From a checkpoint of a small multi-label audio tagger.
Model: 7.92M parameters, log mel input, arch transformer, norm layernorm, activation gelu_tanh, layers 10, width 256.
Data: trained on synthesized solo parts of chorales (CocoChorales), 39062 training examples, 44.6 epochs.
Rows from block 3 of a small multi-label audio tagger, named by matrix and row number. Rows with one number belong to one neuron. Each number is 128 + 32 x the weight over its row's rms, rounded and kept within 0 to 255. All counts start at 0. Numbers have three digits each.
After each neuron's rows are labels from the 100 clips, of 14976, where the neuron reaches its highest value: "top examples" is what is common among them. Only what is clearly more common there than usual is listed. The data: synthesized solo parts of chorales (CocoChorales).
# fc1: MLP up (model.blocks.3.mlp.fc1.weight, 1024x256), inputs 172-255
# fc2: MLP down (model.blocks.3.mlp.fc2.weight, 256x1024, transposed), outputs 172-255

fc1.509:103120120090134147161089111070100129222128148138123101138144120110112184141097168146125097121150116106113095158099138154097150162115168109096112140150112145096181119155144141084107098154159146121104160117140133136197171128143136178133157129165069153086
fc2.509:113111147080153058137125145149106143145143089074148076138132135115103080100142102188112184095168108136104117115148149118154163112112168098066086142154128106130103134129184108169107138113099153090084104125190189123222141152159170079157191105092127168089
top examples: note C5; note D5; flute; oboe

fc1.374:179059102174104136127143135148146114082160147077177117135161107170170083156138085175174156073144124159122143086084126156139090201106143077139165134085103119111206102141125085205122051095107104120084128090134089166087095102115180139136108088148126120121
fc2.374:123127073120156176171104157128112111100131118114115184111111136105151137227138154175130139136075143140078116178085134224127137134170108155120153116127088163115129146108088162113124117151072089108168122106126112103114089187123150134121145150122171069155
top examples: note A#4; note B4; oboe; note C#5

fc1.101:114100091172154185161077097148079144136124106129130128119115152135172100107123128140177136119153152109119155096163073139184097107109202169130109119159176113101222125197121121139148186148112150154132101159139096118129141097147126092109091128155104123166
fc2.101:167045084177095162120111120142108134104163151127096117155181091180114076172209123114115138194106133192105113152162072076110144100152151141166151134105117135137085104127081122206176079094114098121106090116138171165114138170129125178155053112088113177047
top examples: note A#5; note D#4; viola; trumpet

fc1.172:148116094150139178105151106127108142075146172139107147150092059079090120173176061162110148142114111224101135124147122091144169119134131163171115121181075135121019092127119126120144058128083105093125062096100112158112122129169123126140131077143084129186
fc2.172:159141168183146069094100175151095136109128136126134126134084061143145166167139097107093109127072131111165156104161119171145104137159197164151076125105106092116078132131137090102097048148112046120167076126151117116101100064140159103118065103168110108126
top examples: note C#4; viola; note G#4

fc1.750:139144124158139109108142112088176107114144106095132105146183092125135112130165108140084156084152111123085156187106129148038131161178079111094130159128105159196145121141143175168161136130111065142108180160183063148077129117149156000169131087175174128136
fc2.750:168104200124125060111039094109092147078141119141112157165136117145105111190131129189145100132109164065128118157098116191163135119066070162121152166113154170086135168114101103103129133097111115145144192113121143144143144110158171202119129129131142078083
top examples: note B4; oboe; note F#4; violin

fc1.316:151115113165143139087107097168184092126123117078131193083152115115128096122168117090162107142169122137167172147102091101115131129173090058155137156105132161091140133130170121133122129122087080174145132108154171117100116106141126103129058079168146151177
fc2.316:110107092097160106129197148109151132092094160100080151092072183102139101135164159158113135171146167136137062136096099136199114142136152122175129091096160155112157103093091133098116177126076121143117190101145101125078128127144207119109129134167146104152
top examples: note D#5; note F5; flute

fc1.403:174139097128132167114142144096130139122159111067091087124125140172078186069119163114132149147183136157168169158155142163113137146101119136140106162155125150128086078136125101165150146171162162129140068114119151080109143132193103119150180142085081120136
fc2.403:135130118126104110160116159110152000123102148146172087092180141148097086121137088134150158137175130110149102110120126206129180142126173071089163116112106165132137137090128111116117101127124117160128129105090078143144202117140123135148137120126106098101
top examples: note B3; note A#3; bassoon; note G#3

fc1.313:123089144107112092137131115099126192131174117112091111096149136135176138113155184126200141129084113076151160093105129068092167124114078144163106149127112101194149111054189122162155071155115149085132096115119123099114105111188101210151121129030108098152
fc2.313:098121078172134144164127134105165133128058095135153155145180155100137155184076155150100173136098101123150097096089121110140135146146188063136129100145165083090160105142119170194157174104111085123159128135080129129137144100072137075093106157124120120150
top examples: note G#3; note F#3; bassoon

fc1.154:130117174093110107113150169078182205131191127086107114117152124128102216098138111121145107137201166089144144112083173101074121127127121161155112132106112145152137083094156073131124144112094155122141128138152100117121129154169096149160120136079141169103
fc2.154:184129099106117084149135119135174098133117112167137176077116117185173124164160159154120148128101090140109089081085145111151110120099138066087117111130170064109143161153144152123140186194109077126115151091069096150140165066154114107107147110081127144093
top examples: note B3; bassoon; note A#3; note G#3

fc1.641:140135170146150095084124189130153054108166120119157131147123181116091147087119107099146061081128142144056145124091108166123143157146159107084151145148143161187100101085093080095102090147117121127127134099057139132118116088127113183115168115114090128169
fc2.641:132122158144131154096118196124097093145145165109076124089159232138145097179045134151133113123120135137162114142154114081121087127105104136141125142075104036111078103087103090193090044118137094064108121091151200121129088158091147120092145073166153149098
top examples: note F#4; note A#4; oboe; note G#4

fc1.367:142146102120136135094124125168093107189151063074119142090191185122123122161067169154160062143103113120126186104135088065164167171104154131132121162134103101132149038070103134112121193143108139107190103155108108036127127144145090137096106164140150141088
fc2.367:192125102110101170181105139077114164131118121128144124180128097141124103094048144124156137122126109135106170135018158142142117109167125100119089051157201199115155120150066155124136195152106161129118119167149144113189117111153073129163189074105107088123
top examples: note F#5; note E5; flute; note D#5

fc1.42:144134130127145176105122103193112049155134096165157109112128192174182120123118100094082149144150139158134143105104163216141123161115115068114164106138093217154098120154100129127064158098121180110158122181096107076130110117073104150162089083144146111107
fc2.42:151110084142160102101146103130182159156159102211139104149147162142108111092163129125145078109136102127106133114150121115055070168154089124141118123182160180144118067097144145077083097167135137113089131144073127117149190175140116141122127129114121151126
top examples: note C#4; viola; note D4; note F#4

fc1.542:189147108179068131167123163187164117136114172119097095155119120084112131149187134135137148132161114189133153139097148139083154070172138095177112135141152136133140121095000152139072045136129197137126112094177166154116158092100119080134141061081117109143
fc2.542:137183170139110142183155121138156104143119121134154209130106166103184138223172109143135088162116159190119129167174097141105127145134121116179134138113147098102154107083110088153096118174114102128178130147143116138119156150068139125134135117065151117042
top examples: note D#5; note B4; note C#5; note F5

fc1.191:166089120110148149099199204128116084045081079083125114094131131096130076138101157224148118089150159115104124070128133141170142123131167136191143141147141123076171152181095129065117177095116140067083186100147121162112131146135150085126161130138146083117
fc2.191:127094115135126085101171115109104127182135177142149130127113059183112118093150116154131120145123135154084144166143114068131088113093125097112143131117175136105110152152126136100096088177076118062155107128126147196112163149127117210135148101145069139129
top examples: horn; note G#4; note A5; trumpet

fc1.240:174135097190105130161172149128142135084093100126129111095159083168101134126119190153150142084133117137136069101083159168156117140164129142134090140116102119100145173144037139148090130131127169104089123084135152163095159068139104121126162109126133060133
fc2.240:117139108106161103163141224124135208080136077105109194116106106121150146168087116143105113116136129171160145155075056094150119125169153082133148101137117105159144141116162146088123113110096137091152142170140108069142125149160149072133118133141147143095
top examples: note F5; note D#5; note D5; note C5

fc1.215:145143146174128174083134161155137113130158122153079133099156196196116181135079145128150133165123175167142131090111107137166111134177139097151133115121122164127110059224134173066095193102115162148159137118052114056139109106155110169113118148077124138145
fc2.215:098150133083102087110138172106119149109130113141101127110140117126122129132155134154127170109111128116168109072172143074151087138132123072074128104105099104103138121111122127139096231151154116163085179130136114068085182091127163160088109194119154123116
top examples: note B3; note D4; note C#4; bassoon

fc1.38:149124082177106177137067118117198139133094095154138143125123055129112169139179129169120139120137152149184095156107123144114146112157102139164136103085101162128089128075083176150163133096110105100113143177193151134079129110126132059152077079144151061107
fc2.38:110173135084153078155109161140119110114069107144160143142135035189163163124079111134079055128151170140087150140133139090142155156110119118082182082078167134119169123067132106112075155214135115129169152199078116077111127143161169093127159066127167136112
top examples: note F5; note E5; note D5; flute

fc1.393:140201136142112135132114162095158046102204134060104139070125200133134120139094137115144104120135140103113198061083150144159169190122137112129121194095126105127071101088116186184137081141145079123145105129140145093107089155158131108141111137130152104111
fc2.393:212094098093128106127107104086103049166113120122168113129147190135155173071102120097130144141142128147100157195032150102138145127152081134114087088130111172063139113127090132130115195149123152149118151086135099152102128129140111132152145105091139136126
top examples: note F#5; flute; violin

fc1.286:139140131104098142166143136107127104137120108089153156136140158103131088123047072128179148179088145151110175147126131177166132167115117150101112133131149086098135107077110084133116130141135105170122148130111111086128150133162203098124146111070124163136
fc2.286:114130144103136084061161229144096159160161162132123103127163104132194098064054130146178131100115067152124141181176114104111104100119164154124077113177141220126073149149133135101132118181156118099117130105105176105121129141130073182106191099158126133121
top examples: note A#4; horn; note C5; note G#4

fc1.673:121069151172109158119139137133184120184186137120104043165170152126117073153164083124092122084158108107131137110102135093053135123178131115117095129145136150150128109145134142213151060132101154167141168195130135121129158125145126125131114085160150186138
fc2.673:136098161149121091152106089128097149119146124143086139161166153130153106188165160193179111123114132084118151097139131165137107112076113190146120199156139176114125120158124138070159153197135141069155160119136151110146138124100100168109159080137138090127
top examples: note F#4; note A4; viola; note G4

fc1.419:137153153072064185126077121085111128124152108091149132112116142135119107125110070145122134071147122154106146129161151159181162109109134119098185154097151144133141098162127087149085131130136056080146108086096138143150154139170215113150126115130061145095
fc2.419:138140174106116098161145095145116149143144149129139123151145073125116084111090113156166136067172125136110165191162165133144096123116144138107068112147166167084094102143146117107086190084143165156153131094167156112105142094135150168113227110139096166090
top examples: note C5; note A#4; oboe

fc1.671:105124171170172120129128112085146068103137100155144117107135156174140123103129119097075128127147048165056197070135143159082121114169113089090130056129127139197156114180112094110154082113153144125139184101117108137056101113098145179090132130167169124156
fc2.671:132108119165141138188121167146113114141182118108068151154100095137126085140164155101083118123105189115059112190191160104139105103164191154133124118134159097128106110177089090163161082148071092158128103071089147114123127158148110137117053158131128157069
top examples: note F#4; note B4; note A4; oboe

fc1.63:101171082136203116121154117128186153097103125142165169120147097163168139081121182161175147150092167077112115142137126176129114128105105136161159092183074095161144148154080156088119079191138166105146140111118129143144101158102161150145124135139096138155
fc2.63:122099097126131192119104178085129166149147113154128088119114173111132072123133130071052071161058177150164137106083148109173117149109140145136134153134183141099136166128128093066143094180109115115080145134131185113171150087140080169083048090121099134089
top examples: trumpet; note A5; note G5

fc1.767:134080114092155150160065137089110157222114117123143096138177134135103164149121186107191093077124117100083085179118095109141118151116174123056074150128152125114165132139092107106140146119148114150140156112102108140143112126157170160107174172158067167113
fc2.767:116163168130180149119114131111145173149108140100069056092146154121114098109119115163143158109132102146162142116112173163134138134171142084118105101134129146089131117135101133170126075134064148111155095149202149112161141173125118154165181058161117152165
top examples: note C5; note D5; flute; oboe

fc1.115:136128097111097159178147114112138149151160088096124142120159125130187137065146134151126156111191128133041171160137089064132167171156131170130106083148102151126174165091137118076133122184146114182144117134117125108152132160079190122117149135141128156139
fc2.115:108106106110143120066188117111162157121171171106147093138168121144167091125141148101129128173153068168096137215183127129110127129145099107183157100140139096088133172046126130176111060183108093131099116126098158095113088125117074123115170126121157111115
top examples: note A#4; horn; note G#4; note C5

fc1.571:126211135167095167204127158157153037114116127135101127174101159141131116120147139089098104138131128155116155144106108100120140126165096101100119136120154140143121120137101099140058079123119105127112096095150138183107148062154135100095133062109107098142
fc2.571:148161082087170127180100189125173097121080089097101170084096131136135159191116150154124120159126151194112120143115096180122127119100171147138144142092116148132139138030109137140107172172063126060130100109111123123075127137088134096088097226095143124131
top examples: note B4; note C#5; note D#5; note A#4

fc1.52:078126159175142117079134176074150169157110139135117111126165141150079127125120158154150080145075095128058190084123125097098154089155103128167109129099107173189073129161147117083136085102130159128185136123115143124099103115080062182122158138127123168137
fc2.52:097140120144117110143112135101113150115113063125113151146091086116132107091066065093120140117071096161147122111148078088089151124140119118069125153156092168172145142149132111115148152080140131157152092072094114129136112056146150056145078223151082137132
top examples: note C#4; note D4; note E4; clarinet

fc1.303:114131141139121084129057150087136120122198143087155146144114112060079094129146134119129117114138156164059157139159191156154141174119084151093123110129113160147148074094126110170128076129139087148041137136126118119098119119158212072030137136095128137176
fc2.303:100094151094112165049116140136086144140123168198120196135150163162167115231176105212158119123120118152161183157108106105129150134125123164118113122085194144100120121153093093090102150114146159136154142112186163130139097109158084178137165149120103120143
top examples: note A#4; note G#4; note C5; oboe

fc1.468:117147154100133125115069118154055109148145148142099129183085142103146073166122157098117139125111131093191112182164140194108126089136156135125155091170191120186131166155156124174107124136088132130127126120089149119151082088181146132105132177187126113060
fc2.468:128098146086154147211145169142113173130125171092162077141153116140134103164038151085148150153115096133127166137151089094162086132073171127154169089132120103100093166096147125115165076061119122147062131187122090136126116138141132126176143164115133106115
top examples: note A#5; flute; note G5; note G#5

fc1.570:142162079147125101068109151096171142147138085106171111158141185126140143072103094189094132154063132090044170182167170131072121147096117141111114086086106164161113127145112049102088124163182077126136121098112146093089144136152080115165134176128114099098
fc2.570:089053142137113194145098135101169104078176114177112156166179069159088086119160096127140088155128097146124109146128131134146082104146099102114142179094113131092066133125091098122124084163091097081104141127055115109129178131132176140152187124164152081113
top examples: trumpet; note C#5; note G5; note A5

fc1.640:129100121073129112092182157149122112111118139051089105075130149090103094084109106210145151093160156158062138127093121149113098132160163124166184151143097162128167130124150135133154079170107168138101185157159130084161150143120174121141197112160158093161
fc2.640:100101188126112140108097156122113176130188158130148120161091096132076123065145058141092114118065104136158111132120127128164069126139109157151104109108133136156066168179159101115129084095078191083130133138149136131161129137129091176099135117172108114156
top examples: horn; note A#4; note G#4

fc1.289:120126073144119157125121182156119093187157151152140168118116154132110094088069086165116143221051121191146140141101132166115089073075137104092170093101092126131134121099116138128075153107152188108145125094101137106165148135070108115112145102119144158115
fc2.289:107096104158169118145131087115185106137118089153144191140130111165094130097117127088108114192119092063144104171147150164106089134114132117153171128097107147144146127113125164163151143135153154128171120117074146180177126173118058135179079123118079196158
top examples: note C#4; note G#4; note C4; cello

fc1.323:177137147126104108093135176110156091100153094085108131169146158147144153170126127146095087137101180057097117108127164138099094071150106140165075159154102158171195046110138204124153130203116137145124127113143177142075184111141144116130147146086136122095
fc2.323:147092113167109152116117185104155120105197161121155094147157154179164099166096150101148120112082151109134145138142137134156072122124122134122081165087132128140077165091179143132206174178135137125086120124162142194155167123131102133088177049139186120124
top examples: trumpet; note D#5; note E5; note F5

fc1.467:116102118068151133167160168171151099125120155156119148104149137136145158137108121159126075208119205124155122171098212145045088060135161132098150166106124091132124153119134136073139118148100132128116143072125140081143130099113104098153085094168184083149
fc2.467:123119112117128132116134133147174103200141115123182130136091065178115062183112144075143141179090114159155125081115156060136087154124167116178116124118051093126101118113134152158119119103127118208142177147081169148144117122122098126108098137174060112080
top examples: note F#5; trumpet; note F5; note G#5

fc1.647:156154128110118113151162094181109076063134200093148145185096166092088144112154153092025160064113168159155125137157125078144086159103109081127127131149091081121099114121084133147132110140136076149097134122124143147120083131177149076142144084146136078111
fc2.647:152146097122083186091156108123142060134107169106120169123128166065180126098093130103147108096163186097157165134053136129087135125125120126134149137140125151107159123172119105141135131097089125126136095114110150145143094149103120118143130135116092138089
top examples: violin; note C#5; note C5; note D#5

fc1.519:079128122113135092169162171070160126201091083140135123131110159091081151135128119161127121171147148145207179084123155143107156142166158115113073160135097105127118146133164172114108131162132212063157154115039151130104105079135169099117119163152120099125
fc2.519:156102139096085172124132178098197102155134143161088108132161102078103117133127110115105157091110135147184160155150142095106077150118144154112075137151118170134098149115052066100178092154127171085162146149125108184095097073129102169111131161090180067143
top examples: trumpet; note C#5; note F#5; horn

fc1.359:118085117179144171205081123180175110105091147076140138151138115133117122132134144067114128173174181174100092106139155165139125115140159160179168155096190143149125118103067143144154108147119097153129048106061113133079154063118165099125132060091125146159
fc2.359:162106115097123150111184168138117138097146097068119153071105141158143150173070178134136102130166121126125063077099127117132051058155107169084078088100114088093092142079149141100130146117134150120131112126078122127084135126135175119069135146123155158150
top examples: note A#4; note B4; oboe; note G#4

fc1.629:150083095183135128113108087171149065115138095111181147112119178108139107129152121121131154194163156213150173110092137071152124144151082094071129130116137127155124101110134138057105067097124071110137131088166157146109108144147165028106105078135167149102
fc2.629:118166066098128143166120208150076131143061086125120160143151131170168101129104163154104052131105154155072182137083140159155165145128113154123136119093186192096134121130121145131118170132083158165105090107085144104122096129144151119067201091182127133122
top examples: note D#5; violin; note D5; instrument: flute

fc1.722:109103117069116142113124104140095174142107083145131099077151152099095137170079133126145108101132161093082187107111110135177126164090136132119123148103074075133168115137141096085154145180145142107173124130108111126144104138148214150093107142114103142103
fc2.722:156098099123106141147166137164090213119097099096102123116177132179119139087068117113132187077086124159130082130075136145130106131114149166153090157177169150097131097134107170136116193158111135119151138125140143126099151095165169224138160132118119136135
top examples: note F#5; flute; note E5

fc1.338:154114151121132100135180184159123074064112143101148132173136133146168069197139087167026116079143132103071140155088101061128154143131144108105179153144098132172145123133088101113143109145122098156108085145185043119087094104103153150139131116139141134135
fc2.338:146153096103129173140129129140107102094137160150082137108147143128117124166097144181153165174105125084143093105134108216099223090128142127113130115110123134123147148115106161123167125157149091141128124070155162159157112161105084094110089139139171078120
top examples: note B4; note C#5; oboe; note A#4

fc1.460:157058140123119123151129136139130098133103070048153096130180187088153142128145053131143122130086141143061207065146133111059129156154119103116095103088080118152127136093092115055123143112156129128112123159122151129127104114109180099117119099157121181159
fc2.460:156132096132159112126147209143118095154101147078144146142077146106121092081084105195108132124113137111119094149141080154154117109108124159126144150109161098125154123083106185120172168074115128071124152124096116131167105121129105118124127154119114110163
top examples: note A#4; note C5; note G#4; violin

fc1.214:127143107085112126137110129157131071174118135061120132070152094122139094128087157111120034104097129131177182119107106090093093107105098178110168183148172089050150096123128134188082164133127104152072151102124136131136173112133144127090027104102134093108
fc2.214:135142152122158174140107124137149138126142132159093147123164167093138071106119097115168175150194147150110111180120134081164141122179122143110081116178140095096161148172118121122157134126098084139148139143158128140156204107122110129160104128134159089056
top examples: note D#5; note F5; trumpet; note F#5

fc1.128:174091132138170158122121120140189115110054135102157146139174144116134070172121151136084144162139049131081147083109116144125108139187096067122229168104155126137154092176119123142154114087114160086146146123107088146089120067125133102096155132169131124156
fc2.128:105196157141178116067093148183102171093158145104069123137104054158150120124075129110115112112124127159174149214134141129160184105183148151072073119133172122105199168120106100137102125154141114160134113120144160077066071147134149191132070152138094087096
top examples: note F#4; note G#4; note F4; instrument: clarinet

fc1.751:163110113118106178142093139164157106131126144061167149169146139100140133133143163130093157137178124139140099130116182116110116112154126117131124195109150154143136112121138135144123085148149123133162078129151150169127134076108166054142146121149153120137
fc2.751:169101176129146110159120172139134130137160109107102161101094175116134092195125139117083118126128165112120161181183098184094044089131158147142143085135176163095161186129071138130148188186115135135103090094083201085089129194129184108109110124118153112130
top examples: note B4; note A#4; note G#4; oboe

fc1.26:145168152125084096141146147138184095105156109108141174073125146124134191130082094122159083133111139095131157094100160165161184187119139138110158121111088086098163117154150166128127119130086069151107104079152140183147138133168155095155127138100135086138
fc2.26:164125149120105105121158130137182105135169129141106163087132123147154105125102160129142146171090130107096184127025126084089101104080093151128123143132122161165136172080100143086133201151169136125135151145020117114166137098102092143129134126117133154079
top examples: note C#5; note B3; oboe

fc1.259:179154113135104129126153095177148082107083083122145135139104130136167158112117075088073131077095161078093122114135170171149175134139103084072111074147095100126173136196157124102100137151153052144106144114143117169100140099175185056188143101119133093167
fc2.259:130090149162135130146144113127134128079144114093192203183176116148173104173127146117136087101066191181103141144119128129089096113079077149157164185134115127159136145148094143088124167167105135122183211118064102075159144141100127169135110092096100110104
top examples: note C#5; violin; note B4

fc1.599:128141128170113138185137122102120133114090075120100104115128104103147164102145148159172190219135113102129200135122152117137138093138058141128119087110086150168144074097143111113152157128192187079108156156134132091151058080129099121115136073100109111059
fc2.599:147160131082157094143126084153120128087063148101156165140216100152123119190079173204089074125169058142125151122164132141150134104102106097140142180150184102126184062074140099143114174172108102209167099134150096104110100120144215099078128151129157094098
top examples: horn; note D5; note C5

fc1.183:142058137099106072084154151101170125119170081122157115119177115127131202140163167185161116114142152107054179166143132073094142105142177167143128089114136086125155173098096086057080098074195095148148138153150145073168133147148149149119170131077151155178
fc2.183:057106149175126175084118135109123171180160143146127125099141163108185127064101135117085149051132110117097136136151112066126102118157049098146127125116178139129109093204104069100091119167121127135115106115098138103183111185131112158165192157100149116114
top examples: horn; note A#4; note C5; note D#5

fc1.133:122171140098130130112129122128112099102126112135152098124118199214041105067148123076153192116128157194095162178132163103129120141115150123165130106113119108121135160138139134163165128115165129124095112131130135130122125113159146105161115114117132133088
fc2.133:084133147088148153118116059079110095115084093158126128163151138098178126141081181077166085108149145173157165096113092184152138150111146132133143114124107150133152082162084076145098132056122132093107160140134119090102117113171140183110183137130102142096
top examples: violin; note F#5; note G#5

fc1.619:134125135141086135152073126134188087158115137162142109148082118106147147099156137090119147101104103145161153109121132097082152161089096130137103182100115113155094120096125124126137122073199099096085063157153178065143140099130065115111090103092124119176
fc2.619:138102088090141115091110119104146099122109132107170170095193178073197094177079139128131041152111092137155099104139123112143193116144119096195153164148169057095131154057128125148151084103113111139115147144070105072113100136158150088104167144114157112064
top examples: note G#3; note C#3; bassoon

fc1.406:151108125145105158173154141176188107111088138183125117167112130114130153122203109166077125118168138112172070134097138068087123106174072107123090133137139163134075137086074170147088159110081122132130089129144158162142119076095097079125105124179136145164
fc2.406:109177155093175079146127164119137111129084139149130136136063151102178131170069168154137107123154101178099101096166106118159120102054145165145129153133132064088193133092145161089090168123092126193137146102136117101134115161131199124120141046105151126085
top examples: note D#5; note C#5; note B4; note E5

fc1.368:120134114126139197153041117170109120116109088121152111118099097114144065165064153112178173165164165096167189143118178196177195111101125142136169137129189094163133180212093110117108153176114143096147115144125078085119127113131131098130130121064158094060
fc2.368:133119133108120029122141150103078185175163180068141117161214148079093098062144171118162157127197140153146165174161158074135069084126136088114112069187112141156100155088169110146126141157176171112096084146176133074103100128154124196133175074126128142169
top examples: note A#5; note G#5; note D#4; note G5

fc1.8:103115129097134134151035147056125160134180094106213132136124141099103090076095165115107101038151167121127115151131158144182104168139144103103082141147160195144147117128125075076126125176166108136145124081135109117197156123178199126095155119144108144105
fc2.8:108108140134098128130160163123117179154179172076176117146178166156129150042083103142160137098151147121088096155163146119121139106122132150137114136142156198131060138166125132139116112088114191109117152174126149124145157145147107152132190148130120167070
top examples: note C5; note A#4; oboe

fc1.587:092146071074147183091068129144162067115131098099110142142215149131119085084158179140116079161101108091180129157090138116113067125106090075134152204132157135149094079108130165120126145202116077115096155107129134130057144093093082122118088111081094089086
fc2.587:131059095167119140140143123120118124081084121099151161080185187138167149230181140143145158140203127189099182119083100098135155130116105106117129149123123126123179139043152120137145095094093043102101136107107091151173185121166145110150163123110167138113
top examples: note F5; note F#5; trumpet; note G#5

fc1.178:151142094075143100109091113079134115142124146097139176159203126151091103147149162162121065123164100080159166117156083095101115190076109124065084150139118091088120091063198092148124173149101083119129085130108110142091139127152128155108125209151139085169
fc2.178:181122108100101109110110130128145101129122119119163104126131138120176186065087139104166142103118128157096133168068134109130143131214114135168101118113182138148128133172148157106167109184133170128066141112138051102111139103174082077159220131140095069134
top examples: note F#5; note E5; flute

fc1.136:155109104111111052117130122145142092093127129134090103105159184167126115147140115074162184101129126179160140139140111114105190157122106086121128117156082133108125102112132108104152165190152092148102123166122102120130106107158192111121132123075170139138
fc2.136:126113124137112146158150117093119058118091103107148156105170150084200139119061121083171124105129095110063132153110119153155153097089142081123115136173127073099105122181120132149149098175159155125115177089179142128116099062105158153118240179120084133108
top examples: violin; note F#5; note E5

fc1.209:137103086201132160141121120125128130119100095123120164082132110175127128144116112184121098088158131136159126168139153148111118070187052135151093107145097153141115121132045158122141107156062137093146171114111144145117156085143148079154127111136154087071
fc2.209:139153134077120131128129195116118181101080147118147185074111133094113092171081160171116115106151125143072125125159164139162138127129171165128125127096162129091140110037100130125084141121078120085130114105123144102064162126142225117142054149128135180087
top examples: note F5; note D5; note E5; note G5

fc1.575:109124132139172083103073113118116141096122142078104117099170130076131138082124184110106134039113078139123153118114136126178177146095101103084125122117144136119111097053114143186145131134109098125105096153167130114069098140125143137109127119104135085153
fc2.575:162091130165069133117153098116158137153092164137153157159177107100172167106083131081160166130123128137147129125069147131138088097083132138173181127164180124084171098112074116160075133132100116109149156099109143113122087099135077094144154197091074132082
top examples: note F#5; violin; note E5; instrument: flute

fc1.724:092113092112143131196167159125150116111132129122132152126160097046136155121133105185134143197151129111117166153068107105129082081089157090145155084113114072077098166120103119160137172127128162118087174106096144137088161132126122113064070076110148106071
fc2.724:138129180102161100163130195121126099162123076104145152169064159092090156107119112165110082179100153167120144163081128028047161169143105083134131127093127064127119183118147164108105154145150145127144121131090119108144134117155116069162141121108138143100
top examples: note F5; trumpet; note F#5; note G5

fc1.464:094113130090141202125104131157090144120110124109152118231170100089123050150137175113135103123094113119166119168150119139126137078144134124154122103241163125102126117118124089126138108127143088116122100084152133139125153101178111086157121075142084127000
fc2.464:120105116097150104066107141136083197132101137136118111107147230085125166155175174118149096093142122140126171168192149102124187073124181109134134099201149131088126132060096103139149077131112112127097095164182178098108121102128173143139095130128123113107
top examples: note A#5; note G#5; flute; note G5

fc1.337:095124094114141088140086154137088162181106143155164160138135096187128133092127134116102094135091111069138128157213096118097077107078080143120123084112168146102084103134106154116120130145107073134136147078102146161117101160082122139098048108108093092121
fc2.337:135119137114129132130076161145141124135120130141126124106100118151123162053113128108135168198060125150137093101126145176147106075109159101067143174062132111102090062088094130116172096056068148181091058138170123141231174163105123168132140122155150144117
top examples: trumpet; note F5; note G5; note G#5

fc1.169:109153186088146160121127097057111097125101113072119134130140139119127096104112121032053138147097131191101175042118145192062099110147156079105108166171136143139143098184156126130077194115108122135142123100062140130070130099131102165180154133115098130133
fc2.169:153116127119106070184139178157120076153123158127101104127082061113142105080075143111075106146166114132122087110157140176121084163127138139107135160070168075150095104128158134116138128117175100122092102116106126151073114147143151161138092164097085160040
top examples: note F#4; viola; note B3; instrument: clarinet

fc1.102:119114167189144196136134124120145145164200109142130097112101146139138103145129117159138116106119119124218153170121201157175126103145114105184130121103169206104069108171118139119098148139150190107105159104111162091147111107075071144136122087066126107133
fc2.102:141205133098126164117113100070129133168126115104112048143161186104136167154113082094141141139156104112191156117110115117096175145190048156100123120140073137169092091128140091132128138130186167095119129180117074145074123082152088140081152118125158103197
top examples: note C#4; note B3; tuba; note D4